From a checkpoint of a small sound classifier: 1.03M parameters, 6200 steps.
Rows from block 5 of a small sound classifier, named by matrix and row number. Rows with one number belong to one channel. Each number is 128 + 24 x the weight over its row's rms, rounded and kept within 0 to 255. All counts start at 0. After the name is the row's rms in percent of the matrix's.
After each channel's rows are labels from the 100 clips, of 14976, where the channel reaches its highest value: "responds to" is what is common among them; "peak in band" is the frequency band that holds the peak. Only what is clearly more common there than usual is listed. The data: short read English sentences (LibriTTS-R). In brackets: how many of the 100, against the usual share in percent.
# convs0: expand pointwise conv (model.blocks.5.convs.0.weight, 256x64x1x1), inputs 0-63
# convs1: depthwise 5x5 conv (model.blocks.5.convs.1.weight, 256x1x5x5), a 5x5 kernel
# convs2: project pointwise conv (model.blocks.5.convs.2.weight, 64x256x1x1, transposed), outputs 0-63

convs0.43 092 [107 163  69 115 177 114 143 138 110  93 121 121 158 145  99 172 130 127 121 148 153 130 118 124 122 151 161 126 141 122 115 109 168 152 131 156 123 105 155 156 115 132  63 117 109 117 146 153 119 120 112 110 150 130 111  97 147 114 133 103  98  99  80  99]
convs1.43 098 [137 123 131 155 139 122 116 144 145 157 170 143 146 173 160 160 139 137 154 147 166 166 161 126 139]
convs2.43 081 [133 159 150 104 171 139  72 127 134 143 136 139 110  92  81 131 153 156 142 106 142 175 109 159 108  81 151 147 138 137 152 107 126 108 138 144 174 124 129 117 152 119 136 154 136 156 128 147 150 113 125 114 142 119 121 167 141 155 169 166 139  87 122 105]
responds to: voice: female (99 vs 53.4)
peak in band: 500 to 1000 Hz (86 vs 12.5)

convs0.30 109 [122 134  90  91 165 133 112 106  98  88 146 108 151 136 119 147 127 162 101 139 138 128  84 137 109 158 151 143 134 155 131 147 130 125 146 111 153 125 137 120  92 129  78 179 120 143 115 166 150 131 148 115 129 135  94 116 114 158 133  94 132  58 102 113]
convs1.30 097 [117 101  85 113 141 150 137 112 127 155 148 112 110 143 186 150 108 106 142 160 133  93  92 130 132]
convs2.30 160 [106 121 148 130 130 111 164 131 118 144 122 106 103 114 156 175 106 124 133 153 132 122 126  98 115 145 158 126 119 104 135 162 124 165 116 170 129 171 122 163 169 131  93 120  92 148 105 145 104 128 134 155 128 136  92  81 166 125 129  64 109 120  97 151]
responds to: voice: male (86 vs 46.6)
peak in band: 0 to 250 Hz (52 vs 12.5); 250 to 500 Hz (47 vs 12.5)

convs0.217 107 [117 132 115 109 136 101 158  78 111 106 128 111 159  74 139 136  88 155 102 116 127 101 110 122  59 138 148 113 163 178 132 156  99 122 138  81 157 112 108 131 126 136  74 129 145 157 101 141 123 128 130 135 161 142 118 118 133 121 107 115 133 105 136 133]
convs1.217 103 [113 110 122 131 140 135  94 123 109 138 136 165 150 164 203 110 135 154 135 148 130 153 153 143 142]
convs2.217 143 [149 143 120 146 110  67 146 134  87 142 169 138 119 184 132 110  91 133 128 126 133 115 134 129 149 135 120 128 178 125 102 133 136 115 153 133 120 101 122 143 102 123 136  99 150 158 103 111 140 169 184 165 120 152 136 114 100 170 177 152 128 138 140 139]
responds to: voice: male (99 vs 46.6)
peak in band: 0 to 250 Hz (99 vs 12.5)

convs0.202 095 [100 142 130 142  99 144  89 119 132 126 133 177  91  99 124  76 122 148 171 140 111 114 116 170 131 132  77 112 151 145 137 121 122  95 111 117 129 115  90 105 140  89 166 123 137 133 130 109 150 126 151 121 115 147 167 113 159 128 145 124 149 141 161 186]
convs1.202 099 [134 112  86 102 123 122 121 116 107 106  88  98  97  86 111  98 113 117 119 123  93  98 100 111 108]
convs2.202 052 [166 114  85 178 120 138 147 151 125 133 115 109 146 110 147 104 146 107 121 158  99 147 140  88 153 129 106 188 140 121 147 111  96 139 134  98 101 103  98 109  90 139  54 138 143 138 121 115 125 102  89 134 146 148 151 137 106 134 127 155 133 123 122 144]
responds to: voice: female (81 vs 53.4)
peak in band: 500 to 1000 Hz (73 vs 12.5)

convs0.227 115 [140  25 145 135  89 134 150 121 130 183 113 122 136 122 121 139 133 126 104  68 175 164 143 106 136 116 138 161 143 139 134 176 143 126 139 131 103 128 122 124 131 129 138 115 142 111 106 131 147 109 137 115 163 117 144 139 104 128 149 101 150 136 138 145]
convs1.227 113 [156 125 159 134 138 147 125 142 141 119  84  70  86  99  99 114 117 144 129 136 105 110 121  96 108]
convs2.227 103 [100 105  93 118  97 162 145 189 173 122 138  95  94 131 117 135 128  94 157 167 116 128 160  97 124 155 141  80 146 148 132 163 145 117 115 113 127 112 112 128 110 101 137 136 112 138 132 117 161  83 123 104 152 166 126 106 112 150 127 141 130 137 178 125]
responds to: voice: female (94 vs 53.4)
peak in band: 1000 to 2000 Hz (96 vs 12.5)

convs0.205 107 [128 161 115 114 137 140 112 156 148 107 162 170 125 111 132 105 155 156 161 162 100  98 138 117 133 109  86  91  95 125 145 114  79 137 139 115 127 128 107 161  99 121 126 100 149 155 112 118  91 111 117 147  75 179 126 115 152 109  96 118 104 150 107 127]
convs1.205 109 [113  89  75  97 121  89 133 112 134 125 121 131 150 149 110 147 138 149 142 125  78  93 124 100 130]
convs2.205 107 [143  97 118 165  87 128 143 157 129 126 125 101  88 127 126 152 119 157 149 146 112 110 186 118 118 130 123 110 131 152 135 152  94 128 117  89 111 102  95 139  80 118 128 111 163 154 143 111 155 162 148 113 180 173 128 165 120 136 130 132  95 137 152 102]
responds to: voice: female (89 vs 53.4)
peak in band: 1000 to 2000 Hz (89 vs 12.5)

convs0.32 107 [137 149 113  92 118 128 113 176 170 119 157 139 122 127 121 105 143 155 156 148 121  86 119 132 113 109  96  88 128 135 146 103  86 136 130 105 151 122  84 157  84 129 135  83 159 134 101 147 100 113 142 160  98 181 134 121 134 108 104 140 115 154 102 139]
convs1.32 109 [116 103 103  92  94 108 115 108 126 143 128 150 135 167 148 128 117 143 140 150  92  96 103  82  97]
convs2.32 114 [152 112  96 158 108 137 119 149  98 126 148 114 111 142 125 133 125 143 137 130 122 102 176 139 127 118  88 133 159 123  98 123 116 112 142  73 125  83 102 135  67 112 127  87 152 160 113 106 139 152 136 137 174 148 135 144 115 163 158 176 111 139 144 100]
responds to: voice: male (100 vs 46.6)
peak in band: 0 to 250 Hz (100 vs 12.5)

convs0.173 089 [104 133  74 104 134 107 144  83 105  90 150 123 144 127 111 166 132 120  85 153 108  86  98 135  85 153 163 165 136 152 139 139 120 138 134  81 159 145 131 128 110 122  96 159 137 153 117 147 128 132 141 127 140 144  97 127 155 165 111  93 121  94 124 143]
convs1.173 096 [106  98 121 103 152  99 132 113 130 128 128 113 103 128 156 142 142 133 143 153 163 142 179 170 172]
convs2.173 074 [157 159 159 114 120 119 125 120  99 176 149 141  99 144 115 140 121 165 145  65 160 116 137 104 135 106 147 135 165 136 113  87 118 149 142 154 122 109 133 161 136  97 173 100 129 142 141 139 100  92 135 128 117 120 142 144 111 121 163 142 184 120  96 156]
responds to: voice: male (81 vs 46.6)
peak in band: 0 to 250 Hz (99 vs 12.5)

convs0.237 104 [132 149 100  88 165 131 105 140 145  97 117 125 114 118 119 151 103 142 141 146 122 135 133 123 110 148 146 109 124 132  96 107 131 160  89 108 115  98 119 159 100  81 109 113 145 120 141 168  86  89 114 141 127 162 125 111 151  92 127  83 129  97  71  92]
convs1.237 117 [135 106  85  89 100 141 133 123 127 126  94 117 139 117 110 150 144 116 110  58 105 127 122 154 114]
convs2.237 089 [107 101 174 135 129  95 179 110 150 127 160 119 114 140 124 160 120 143 112 148 135 123 125  84 113  84 152 119 120  85 138 110  89 131 119 106 168 196 115 145 162 145  98 108 139 105 121 147 118 129 138 118 149 117 110 116 137 115 135  78 115 107 105 147]
responds to: voice: female (94 vs 53.4)
peak in band: 1000 to 2000 Hz (71 vs 12.5)

convs0.25 107 [158 115 146 110 122 139 159 118 159 122 128 118 131  97 130 134 100 137 100 125 187 156 149  88 119  95 150 121 157 163 135 170 100 139 144  72 139 108 132 107 120  84 107 105 141 114 106 157 112  73 114 132 132 143 143  95 129  92 114  98 123 123 134  96]
convs1.25 095 [ 87 139 143 147  81 111 113 112 103 111 156 137 116  96 122  79 113  90 122  99 108 108 131 131 142]
convs2.25 149 [140 172 140 137 139 122 115 123 147 152 156 140 105 137 120 163 138 148 117 122 158 107 161 120 139 101 107 157 142  97 108  89  76 126 162  85  95 105 126 152  89 122 112 103 146 159 107 146 103 127 135 149 170 119 153 115 146 158 160 130  99 104  80 122]
responds to: voice: male (100 vs 46.6)
peak in band: 0 to 250 Hz (88 vs 12.5)

convs0.114 089 [112 135 171 154 120 118  72 120 145 132 146 143  93 130 138 103 109 141 179 121 120 134 104 179 169 110  77  95 137 143 129 131 117  76 128 130 137 119 108 105 154 107 168 127 107 129 162 101 159 133 132 136 111 129 161 123 124 149 118 149 152 150 152 165]
convs1.114 102 [121 112  98 115 121 112  84 116 110  92 106 144 138 125 120 121 120 105 125 132  80  95  85  92  98]
convs2.114 047 [117 154  92 146 127  94 152 169  86 129 142 167 148  99 120 118 125 152 133 123 169 171 123 117 132  99 153 133 184 101 167 130 124  88 136 161 142 104 172 135 113 116 154 106 148 156 125 116 115 135 121 183 138 118 142 122 112 137 136 170 139 122 140 107]
responds to: voice: female (95 vs 53.4)
peak in band: 0 to 250 Hz (100 vs 12.5)

convs0.160 111 [148  94 146 139 107 123 166  94 117 142 109  79 133 119 129 123 119 141  96 109 173 177 169  86 117  68 165 141 146 146 107 154 132 139 126 114 114 113 122 131 140  99 100 104 164 137 120 149 116 100 107 120 157 104 142  92 133  95 114 100 117 139 143 124]
convs1.160 103 [103 140 157 147 106 158 157 151 149 163 144 107 102 121 118 118 137 132 143 169 120  92  83 134 159]
convs2.160 094 [134 120  70 130 146 150  70 153 161  94 116  75 143 130 139 158 152 102 117 165 120  86 133 111 151 132 123 114 130 122 116 128 136 100 130 111  83  91 119 107 122 158 134 133 141 108 142  80 140 116 125 122  92  95 132 138  80 116 124 134 134 137 147 165]
responds to: voice: female (91 vs 53.4)
peak in band: 500 to 1000 Hz (87 vs 12.5)

convs0.77 101 [117 107 165 135  96 127 153 111 164 171 159 121 109 137 133  60 146 119 136 125 134 138 137 137 141  58 122 129  99 143 120 159  83  91 157 113 154 139  99 113 140 105 152 133 137 118 112 105 142 135 128 125  94 127 131 111 105 143 118 151 102 176 152 148]
convs1.77 095 [147 150 176 144 144 122 119 134 121 122 112 147 126 137 153 104 117 107 123 130 139 173 174 151 185]
convs2.77 132 [108 157 156  93 163  93 105  82 144 160 143 129 124 131 127 145 139 167 102 100 132  96 147 114 129 130  98 131  93 113 120  93 107 147 156 146  88 124 142 153 148 131 157  99 126 123 130 156  79 110 121 125 102  83 154 150 109 115 113 119 145 101  91 163]
responds to: voice: male (99 vs 46.6)
peak in band: 2000 to 4000 Hz (99 vs 25)

convs0.69 083 [105 140  84  96 185 112  90 121  97 136 141 123 144 137 105 171 119 143 108 172 140 114  85 153 150 182 141 166 119 122 127 133 133 113 120 122 147 116 131  96 123 111  96 167 117 104 128 137 146 116 147 115 128 140 105  99 152 156 149 117 117  84  92 109]
convs1.69 094 [135 129 145 118 165 115 139 139 139 156 151 134 152 121 132 189 169 166 157 173 142 125 126 139 122]
convs2.69 063 [ 95 139 121 155 114 110 151  95  98 106 159 138 154 134  86 141 116 168  90 147 118 102 173 138 139 134 106 106 105 159 146 105 135 120 133 118 109 155 133 130  98 113  95 147 155 124 150 113 122 165 142 161 123 110 181 169 139 124 134 128  68 136 134 157]
responds to: voice: male (89 vs 46.6)
peak in band: 4000 to 8000 Hz (100 vs 25)

convs0.2 114 [136 118 147 155 134 127 131 130 200 166 129 121  59 150 102  85 127  96 155 123 152 157 134 144 164 110 101 114 110 141 115 126 124 126 150 129 104 126 156  92 132 109 133 111  82  93 134  91 130 129 136 113 109 134 142 129  86 121 169 144 119 158 139 112]
convs1.2 101 [137 106 128 123 157 163 137 137 155 136 169 153 153 154 143  91 112 109 116 110 100  95  97 125  90]
convs2.2 106 [120 123 111 140 106 144 149 169 161 157 136 133 102 133 141 154 141 153 131 141 148 110 164 122  86 148  93 115 130 133 117 148 100 113 154  92 115  95 121 130  81 125  93  93 141 175 144 139 130 126 113 156 181 128 182 110 136 162 131 136  96 115 130  90]
responds to: voice: male (100 vs 46.6)
peak in band: 4000 to 8000 Hz (100 vs 25)

convs0.197 075 [144 114 123 143 146 165 107 151 150 163 161 123  82 138 119  79 183  92 120 127 152 120 139 134 139 132 119 118 103  98 158 124 103 162 143 122 104 140 153 119 117 118 152 127 107  83 130 110 130 118 178 108  76 137 109 125 111 124 165 155 104 159 145 104]
convs1.197 086 [117 102 146 130 104 153 157 116 120 114 123 113 120  95  99 125 125  90  94 100 156 148 128  78  89]
convs2.197 063 [ 95 125 176 112 146  99 187 125  95 157 122 147 130 116 126 138  98 153 104 113 115 149 134 110 138 137 129 150 119 120 153 135 148 152 120 186 109 174 128 134 180 151 100 124 113 131 152 151  90 104 150 114 130 123 108 116 141  98  87  88 145 102 117 140]
responds to: voice: male (99 vs 46.6)
peak in band: 2000 to 4000 Hz (92 vs 25)

convs0.117 099 [142 156 120 120 164 149  63 180 133 117 130 132  89 171 117 108 108 119 177 161 105 137 111 141 164 170 102 102 116 106 147 106 144 106 110 138 146 134 146 104 121 111 121 152  80 114 131 106 130 153 131 127 109 171 134 102 146 124 129 122 151 122 101 105]
convs1.117 097 [145 159 148 155 142 130 113  93  92 104 101 110 131  92 102 161 147 175 150 135 132 125 111 133  97]
convs2.117 117 [117 114 152 113 147 106 125  99 130 151 142 109 125 131 121 149 106 164 113 117  82 134 177  95 138 118 138 145 132 146 112 118 100 175 145 168 128 133  90 132 138 180 122 118 159 109 137 170  82 139 151 114 130 111 151 172 129 144 128  91 156  95 108 164]
responds to: voice: female (89 vs 53.4)
peak in band: 4000 to 8000 Hz (62 vs 25)

convs0.118 098 [129 146 176 135 112 139 101  94 166 160 140 148  84 106 142 109  80 132 163 136 142 133 113 154 142 108 115 106 112 170 128 156  88 107  96 112 128 109 102 121 150  94 123 119 130 131 130  66 148 147  96 127 111 119 169 111 116 128 112 157 140 165 146 135]
convs1.118 099 [127 132 124 118  92 134 140 171 178 156 128 130 109 152 152 124 129 108 151 160 128 156 139 163 173]
convs2.118 135 [122 149 169  88 164 117 120  80 143 152 133 135 113 139 154 158 113 164 112  93 125 118 170 105 124 153 108 137 100 145 103  99 109 162 143 145  89 108 114 153 144 142 133 116 147 135 122 167  85 136 128 141 131 103 153 153 113 112 121 119 158 113  93 185]
responds to: voice: male (88 vs 46.6)
peak in band: 500 to 1000 Hz (38 vs 12.5)

convs0.86 113 [130 125 121 131  87 129 154  94 130 139 132 167 152  86 131  98 126 155 101  98 136  90 120 144 109  91 144 117 166 145 163 173 120  91 152  88 156 141  75 122 118 126 121 118 139 167 112 130 157 119 137 145 149 138 115 129 133 151 123 122 158 143 167 174]
convs1.86 106 [109 103 115 152 140 141 134 150 146 158 104 158 124  96 162  89 103 116  86 122 131 134 115  79 107]
convs2.86 109 [ 96 124 108 150 165 107 102  97 116 104 129  85 155 143 108 151 137 118 119 143 124 159 161 126 137 148  91 135 142  87 137 108 137 145 110  75 131 128  76 144 133 121  98 100 104 114 139 118 116 114 176 116  71 122  93 121 141 127 111 118 119 174 114 157]
responds to: voice: male (98 vs 46.6)
peak in band: 250 to 500 Hz (100 vs 12.5)

convs0.240 099 [128 124 153 158  99 140 127 124 137 176 137 120 100 137 129  91 160 148 133 113 142 136 149 158 153  75 121 126  98 128 154 169  91  87 141 117 123 128  90 104 120  80 151 132 139 135 109  74 144 130 119 116  99  94 135 114  98 136 123 154 116 179 141 140]
convs1.240 097 [139 169 178 162 142 124 112 149 158 133 111 103 109 132 135 116 118 117 153 147 159 153 167 153 156]
convs2.240 126 [125 160 175  93 135 107 140 100 146 166 136 136 104 129 140 158 114 164 120  96 141 112 146  94 110 143 120 137 101 128 119 106  96 156 165 166 105 119 143 162 150 131 126 103 124 142 122 165  77 146 123 142 142  94 153 137 111 106 128 101 153 100  80 164]
responds to: voice: male (99 vs 46.6)
peak in band: 2000 to 4000 Hz (99 vs 25)

convs0.55 087 [105  88 116 136 105 143 158 104 141 129 119 163 109  90 143  81  99 178 124 138 127 136 130 162 119 113 119  93 142 135 127 159 105 121 133  73 169 164 114 109 129  85 106 142 122 146 118 118 140 102 128 133 144 123 176  79 128 120 123 132 135 141 153 173]
convs1.55 088 [135 134 146 130 159 114 150 117 140 114 156 153 144 173 197 150 117 155 121 122 130 120 153 161 139]
convs2.55 128 [160 143 134 129 132  88 126 152  84 167 170 145 112 168 146 113 106 170 140  88 144 108 127 124 150 100 134 137 168 133  95 126 125 126 160 152 130  96 112 159 104 119 158  95 136 167 110 132  99 161 156 161 133 125 143 139 128 151 178 151 141 112 126 145]
responds to: voice: male (98 vs 46.6)
peak in band: 0 to 250 Hz (100 vs 12.5)

convs0.233 109 [121 153 110 152 170 121 117 143 139 139 140 150  99 133 111 121 128 158 120 158 110  97 112 159 131 177  94 121 139 124 142  84 164 136 158 165 180 132 178  77 132 145  77 128  96 117 125 132 143 141 143  88 139 128 117 112 131 141 166 143 127 115 107 122]
convs1.233 114 [110 137 116 113 112 106 141 125 124  95 143 114 102  78 138 114 147 143 137 128 106  98 103  94  65]
convs2.233 095 [ 87 104 143 157 124  97 127  95  86 106 114 126 136 190 114 124 151 119 125 140 129 117 130 133 135  96 122 150 163 118 136 100 110 127 143  93 125 141 108 115 142  79 125 138 149  94 137 105 150 160 148 100  99 139  86 132  97 184 117 168 142 151 133 156]
responds to: voice: female (85 vs 53.4)
peak in band: 250 to 500 Hz (58 vs 12.5); 500 to 1000 Hz (37 vs 12.5)

convs0.113 109 [132 138 110 127 141 129  82 142 116 115 139 124 134 129 131 140 131 137 150 112  97 109  92 160 137 128 121 116 144  94 155 141 116  72 100 105 123 146  67 148 118  96 124 120 162 135 142 123 117 129 159 143  97 191 128 122 195 152 132 112 177 133 111 143]
convs1.113 103 [166 128 111 123 118 116 114 136 132 125 113 132 108 123 116 181 166 166 139  86  82 105 118 158 138]
convs2.113 092 [127 155 124 135 119 130 113 109 123 168 138 135 119 126 128 144 135 149 112 123 167 144 130 151 164  89  90 122 109 125 107  84  89 106 171  71 126 123 154 168 112  73 116 144 132 136 108 144 126 138 118 128 148 108 165 115 146 106 142 160  78 118 103  88]
responds to: voice: male (84 vs 46.6)
peak in band: 4000 to 8000 Hz (55 vs 25); 500 to 1000 Hz (32 vs 12.5)

convs0.65 109 [128 105 145 121 113 143 129 120 182 174 116 154  62 163  82 104 130 145 164 111 134 127 151 113 161  91  83  99 114 143 141 136 101 113 114 119 133 163  96 105 116  93 122 100 120 110 126  99 141 105 140 147 138 155 149 107 130 123 146 103 135 160 138 119]
convs1.65 109 [ 84 131 113 115 102 144 152 154 157 147 100 138 117 122 117 136 133 129 127 136 166 180 182 135 144]
convs2.65 090 [110 137 163 114 132 127 117  77 149 136 112 155 137 142 140 122 118 155  85 113 165 105  92 158 129  98 123  94 128 106 161  88 100 124 135 115 103 169 171 131 187 132 140 143 122 111  96 130 123 137 131 131 117 113 143 181 132 105 114 133 101 143  93 165]
responds to: voice: male (100 vs 46.6)
peak in band: 2000 to 4000 Hz (96 vs 25)

convs0.57 094 [155 164 111 103 153 140 133 136 132 125 131 127 127 144 132 153 151 131 140 148 141 148 145  92 138  94 135  93 110 111  92 107 135 167 122 118  89  99 157 144  97 110 113 102 108 110 164 148  68 104 119 147 128 143 125 127 150 110 135 115 113  98  99  48]
convs1.57 096 [147 143 160 157 164 124 120 156 131 151 180 167 154 153 142 152 147 132 153 163 125 106 120 122 115]
convs2.57 059 [121 115  95 113 162 162  77 136 141 119 147 150 138 116 140 115  77 166 146 102  92 131 134 159 101 145  91 125 144 149 145 116 151 130 149 138 106 116 109 155  88 170 134 121 137 155 153 138 100 104 147  88 145 128 173 143 157 109 127 160 152 160 142 115]
responds to: voice: female (99 vs 53.4)
peak in band: 500 to 1000 Hz (34 vs 12.5); 1000 to 2000 Hz (32 vs 12.5)

convs0.147 098 [136 130  82 129 183 140 141 147 120 117 134 118 113 146 103 150 120 143 130 144 126 104 109  96 144 136 141 112 152 101 147  87 164 155 153 133 151 139 182 130 103 136  80 152 109 128 126 156 106 122 131 101 143 129 102 124 118 128 162 141 123  76  81  75]
convs1.147 101 [173 107 109 130 157 168 134 145 176 147 146 122 161 152 161 152 137 140 145 147 143 154 142 141 145]
convs2.147 063 [119 110 121 129 130 130  95 141 116 100 136 173 108  75 115  99 118 138 106 161 156 122  97 164 105 103 133 110 138 137 138 141 119  73 141 112 135 150 118 127 162 125 119 122 135 124 165  91 181 184 165  92 136 141 132 171 134 121 157 118 110 126 148 105]
responds to: voice: female (89 vs 53.4)
peak in band: 250 to 500 Hz (60 vs 12.5); 1000 to 2000 Hz (34 vs 12.5)

convs0.35 112 [136 120 109  68 118 125 108 124 148 102 141 145 140 112 108 130  90 152 139 157 137 124 119 144 126 115 137 145 139 172 126 183  97 119 102  78 155 126 126 122 106 109 123 123 131 132  83 173 132  93 120 122 151 153 165  71 144 129 128 100 153  89 104 127]
convs1.35 092 [127 102 113 149 139 140 100 132 140 146 204 163 100 102 106 126 110 115 141 122 120  98 153 124 112]
convs2.35 176 [153 135 116 143 143  71 130 116  86 129 163 120 126 162 131 140  96 122 113 125 144 102 145 108 141 141 119 144 183 100 108 106 122 142 162 115 129 128 110 137 116 117 115  90 145 147 112 110 127 158 200 148 124 123 113 118 122 187 183 125 143 120 108 145]
responds to: voice: male (92 vs 46.6)
peak in band: 0 to 250 Hz (99 vs 12.5)

convs0.39 110 [138 109 158 120 132 138 132 129 156 181 131 128 127 131  90 123 139 127 129 157 206 186 126 106 179 102 143 134 134 131 134 147 122 155 134 148 125 117 155  98 132 112 154 126  95  58  88 113 123 103 137  95 125 113 142 123 113 130 147 128 123 132 152 130]
convs1.39 112 [125 140  96  88  98 134 159 152 106  73  88 104 136 151 124 139 143 107 126 139 100 104 123 142 147]
convs2.39 097 [135 125 140 130 141 136 137 115  89 129  95 131 125 102 113 130 122 141 155  98  74 145 132 103 111 115 149 120 119 149 106 107 110 192 166 125 122 117  74 121 129 105 136 135 149  98 143 154 103 143 150 137 124 157  94 180  87 114 152 124 162  82 125 157]
responds to: voice: male (96 vs 46.6)
peak in band: 4000 to 8000 Hz (81 vs 25)

convs0.3 105 [140 118 145 163 125 104 133 103 168 149 136 142  97 126 141  71 122  97 116 158 157 105 103 132 130 126 121 140  70 155 142 116 114 121 171 133 159 135 143 101 128 148 160 125 124  96 100  97 151 143 128 111 113  97 124 160  70 135 140 177 124 134 155 146]
convs1.3 097 [108 105 173 144 124  88 113 110 110 112 116 101 159 140 101 120 102 114 112 103 117 111 140 102  77]
convs2.3 113 [156 145 123 135 152 155 117 148 162 152 137  94 114  96 137 178 125 135 123 160 145 132 109 128  99  98 115 157 101 108 139 141 101 106  90 105 148 124 121 130 113 132  57 113 111 168  86 133 134 125  91 146 141 141 109 109 141 131 125 122  64  98 107 126]
responds to: voice: female (88 vs 53.4)
peak in band: 4000 to 8000 Hz (54 vs 25); 1000 to 2000 Hz (30 vs 12.5)