config.toml
model = "sound classifier"
dataset = "short read English sentences (LibriTTS-R)"
train_examples = 26041
n_mels = 64
hop_length = 320
input = "log_mel"
spec_augment = true
win_length = 512
targets = ["voice"]
num_classes = 2
arch = "efficientnet"
norm = "batchnorm"
activation = "relu6"
channel_attention = "se"
depths = [2, 5, 5]
kernel_size = 5
stem = "deep"
expansion = 4
widths = [40, 64, 120]
mixing = "cutmix"
label_smoothing = 0.1
loss = "cross_entropy"
init = "torch_default"
residual_init = "zero_last"
optimizer = "adamw"
lr = 0.0038
beta1 = 0.8
beta2 = 0.95
eps = 1e-08
adaptive_grad_clip = 0.02
steps = 6200
batch_size = 64
epochs = 15.2
lr_schedule = "step"
warmup_steps = 180
weight_decay = 0.0
Rows from block 3 of a small sound classifier, named by matrix and row number. Rows with one number belong to one channel. Each number is 128 + 32 x the weight over its row's rms, rounded and kept within 0 to 255. All counts start at 0. Numbers have three digits each.
Before each channel's rows are labels from the 100 clips, of 14976, where the channel reaches its highest value: "responds to" is what is common among them. Only what is clearly more common there than usual is listed. The data: short read English sentences (LibriTTS-R). In brackets: how many of the 100.
# convs0: expand pointwise conv (model.blocks.3.convs.0.weight, 256x64x1x1), inputs 0-63
# convs1: depthwise 5x5 conv (model.blocks.3.convs.1.weight, 256x1x5x5), a 5x5 kernel
# convs2: project pointwise conv (model.blocks.3.convs.2.weight, 64x256x1x1, transposed), outputs 0-63

responds to: voice: female (99)
convs0.158:188033146114113160197126140155115076124121117149119119095030163147136078117104177147150126135172129134157122124155155120120087096101142104110150113061162130163134113121133112161074171130119135
convs1.158:170155144107124177175122122115093088099069102121118104123157092066112147078
convs2.158:103083165104081178085143136061125107133144135120147066103193055068069141146156102117159146113173087113149078165136139152103136109159157152120110093120110149124065149165120097127132123156094137

responds to: voice: male (99)
convs0.64:141120098117149108144092107131148086168107139108140138092099148071123116090109148090104186160078120152183108152089125140103173023112117135087128116128149122174162032125118137118107101093103099
convs1.64:116162156131152125138184135149117106160163182119141192181181130154162165147
convs2.64:117100146195113150147087191119134138144077120107151152093121121093094108144143182161104211153118090116092106133126108158097127099104134141120099150174090099188118175187066083105141109178129133

responds to: voice: male (100)
convs0.151:161079160171134139157140142255107141087168087104150099150102167163131109174122133148113142159149153121163144126145151082148103127108127061119097164101163139120124130123102144204105148128172137
convs1.151:156154153166169186145163162146154139111122113089109115100092086075101082095
convs2.151:159093154092061138081201099164147152125084067134074134159163139130125135107175141128115103125201133165134103134152130150068136131153131070100151104075161118111108178154146090125117117145102077

responds to: voice: male (96)
convs0.110:162084151146146134117114166188125103095162084139112069099094209211147092158118186171100163116154112156141101103144159126152072105121155059142120138106128121129129124128119109178075125141149112
convs1.110:096135161136083130137144150136166149142136142066099098068099075100076091114
convs2.110:172136155089081126111180102160118157119122077142088110172141187144155117109111158124076145139154125191156100085154081121065102144171125075170113086097151081128139191122153155102104083133114111

responds to: voice: male (99)
convs0.11:147101117063125088155117116099125158144073122121084168112133154137125136075106149147173161121183130145128083155123086144107104120111168149097191137069088158187131169053159105107063139123136160
convs1.11:121116141140118176159142112072142178172190146161120105152117175183143159152
convs2.11:139176139173139023115142061132061119135184101124147126185145118109126154135149122144143094136137143123181136100118152092114141142137144094124101132150181105058118119096144179203141122130090146

responds to: voice: male (97)
convs0.214:181127124182156183143162198157139108089200033110140115131099197131155099155087134122105116156140119155149119135168125101119077114120113066125090138097143123099114128115101156185122147142135101
convs1.214:090129161104094104154145118165051139143149125098146162121085095170163127071
convs2.214:111151099098129104151112078151143174092167101110129173119119188191120104091056121089058088144106133139181113114148143120148102112186127067100148111115109155118119138070149112157147153056133120

responds to: voice: female (99)
convs0.204:082156146106129113108126150092137144082105147154098133161175117152120089102109108088120163132148111130038107108100115125125053136129122162104103097128047147123171171073181107056124114120112082
convs1.204:110118097141147185104091142166126096054136200167078120117145125142109122141
convs2.204:092181097067193121193051116098115131158145180135198094149104144129153093149131134135191138093102173113136134133115096101183146073148108174122118145129129113162162139119102158138113143127162169

responds to: voice: female (85)
convs0.245:146150153141156130104198189139106130047215135099165108216120123146128128165126077098098098116099095108115163072106115123117111102098117126149076131110120140078146162146140125140128142152116077
convs1.245:083126169151121123093118094077158103123100101144155133133121125073068070081
convs2.245:079113100133140141137112164138171165168115158113192133093149126122127126115176149088136179060173121124064136155096071155148151155099090139134157124193068098175115148135076143102093114158170140

responds to: voice: female (83)
convs0.234:087136125152102112121145081063105148142114169148123145173121006088107139130155105091141074120101158105097157075133137147137161104110141210161133135162096158134116145136141120075144147159094125
convs1.234:122127108134148079103186181109108165136090097116087066102132144130065108117
convs2.234:138093100109175132138093129145133135081128138167150121153127130158174123057129119100197134103124142098109114099116130024157076129142075131119178146077140136155076105189148161120150185127144098

responds to: voice: male (89)
convs0.242:144154138096118150133145120130127127150104140156185117162089086096131135093118085107123104149147111118128127082151042192090132076077165204143134106125156204123177135143182134107098163179114126
convs1.242:093123186116177097152122148132074142150149110103152196140135078097104092101
convs2.242:098160099068148114172095079151135147067116138184148128152119171166161062107049128077111112144103140144129051128157106118123059112101092128130183125143116165125148121110134138162136112100164106

responds to: voice: female (99)
convs0.49:155133147169111196178160180134082109078133117091128138156121178130201069148099101070150108127115155164148149086120146143128115113053114082145118089074121138123149139125097069141128159149124092
convs1.49:079081121129132095171182124110173158162130082155100115092095114091076126110
convs2.49:152107151109155150172152102128169083100158132199098081130186147122141176140117071026123181148151099161124134088133128127095145128147124130157137069097142153144118106132160154124051131109102110

responds to: voice: female (95)
convs0.58:175051148129111163166128127167121043138148088138140121094061178147151070115092182152125129145178117171143114100162156131120091104111138091112117128101161111144097082106079142159068140142131122
convs1.58:170171135125122187140147128099094077059066098093113143140152100114124138145
convs2.58:119075171131075177111137146065130115151120128092138057170182098107123160173195123123173123088187156158137102138123102148114149105148132154113104068063152135120101118130140119138151129163059113

responds to: voice: female (97)
convs0.68:172094124092160140141172162125158095095174076116111163157152212123131115135097129105143105168099110178127118140161164115077077089138126083129138102071131118128179141076119096094088119075123074
convs1.68:178152173188189089104137154137130103116121091110081072102144152136153119111
convs2.68:107123197133106133140149158051116126182108121096121093104126055101105164172180133121133109160146165147105134110180115146110162105137117159046091103133130181133121160112098090074140125160077099

responds to: voice: female (100)
convs0.238:210084147130110158125154155157104096085151098117165156137075201130173088172077141102157147145130131149130122116138124124133074105067123100119123107043152104164157136075129097159095145152129105
convs1.238:158144146127148140118075106115155087078053083090088081112109134113101147115
convs2.238:158103181143104204116173153074137115159085143127123104157155159104129146196150114127114181073175101203112125131122112172102151127165125125131109076107118126173113120091083112137093079164081125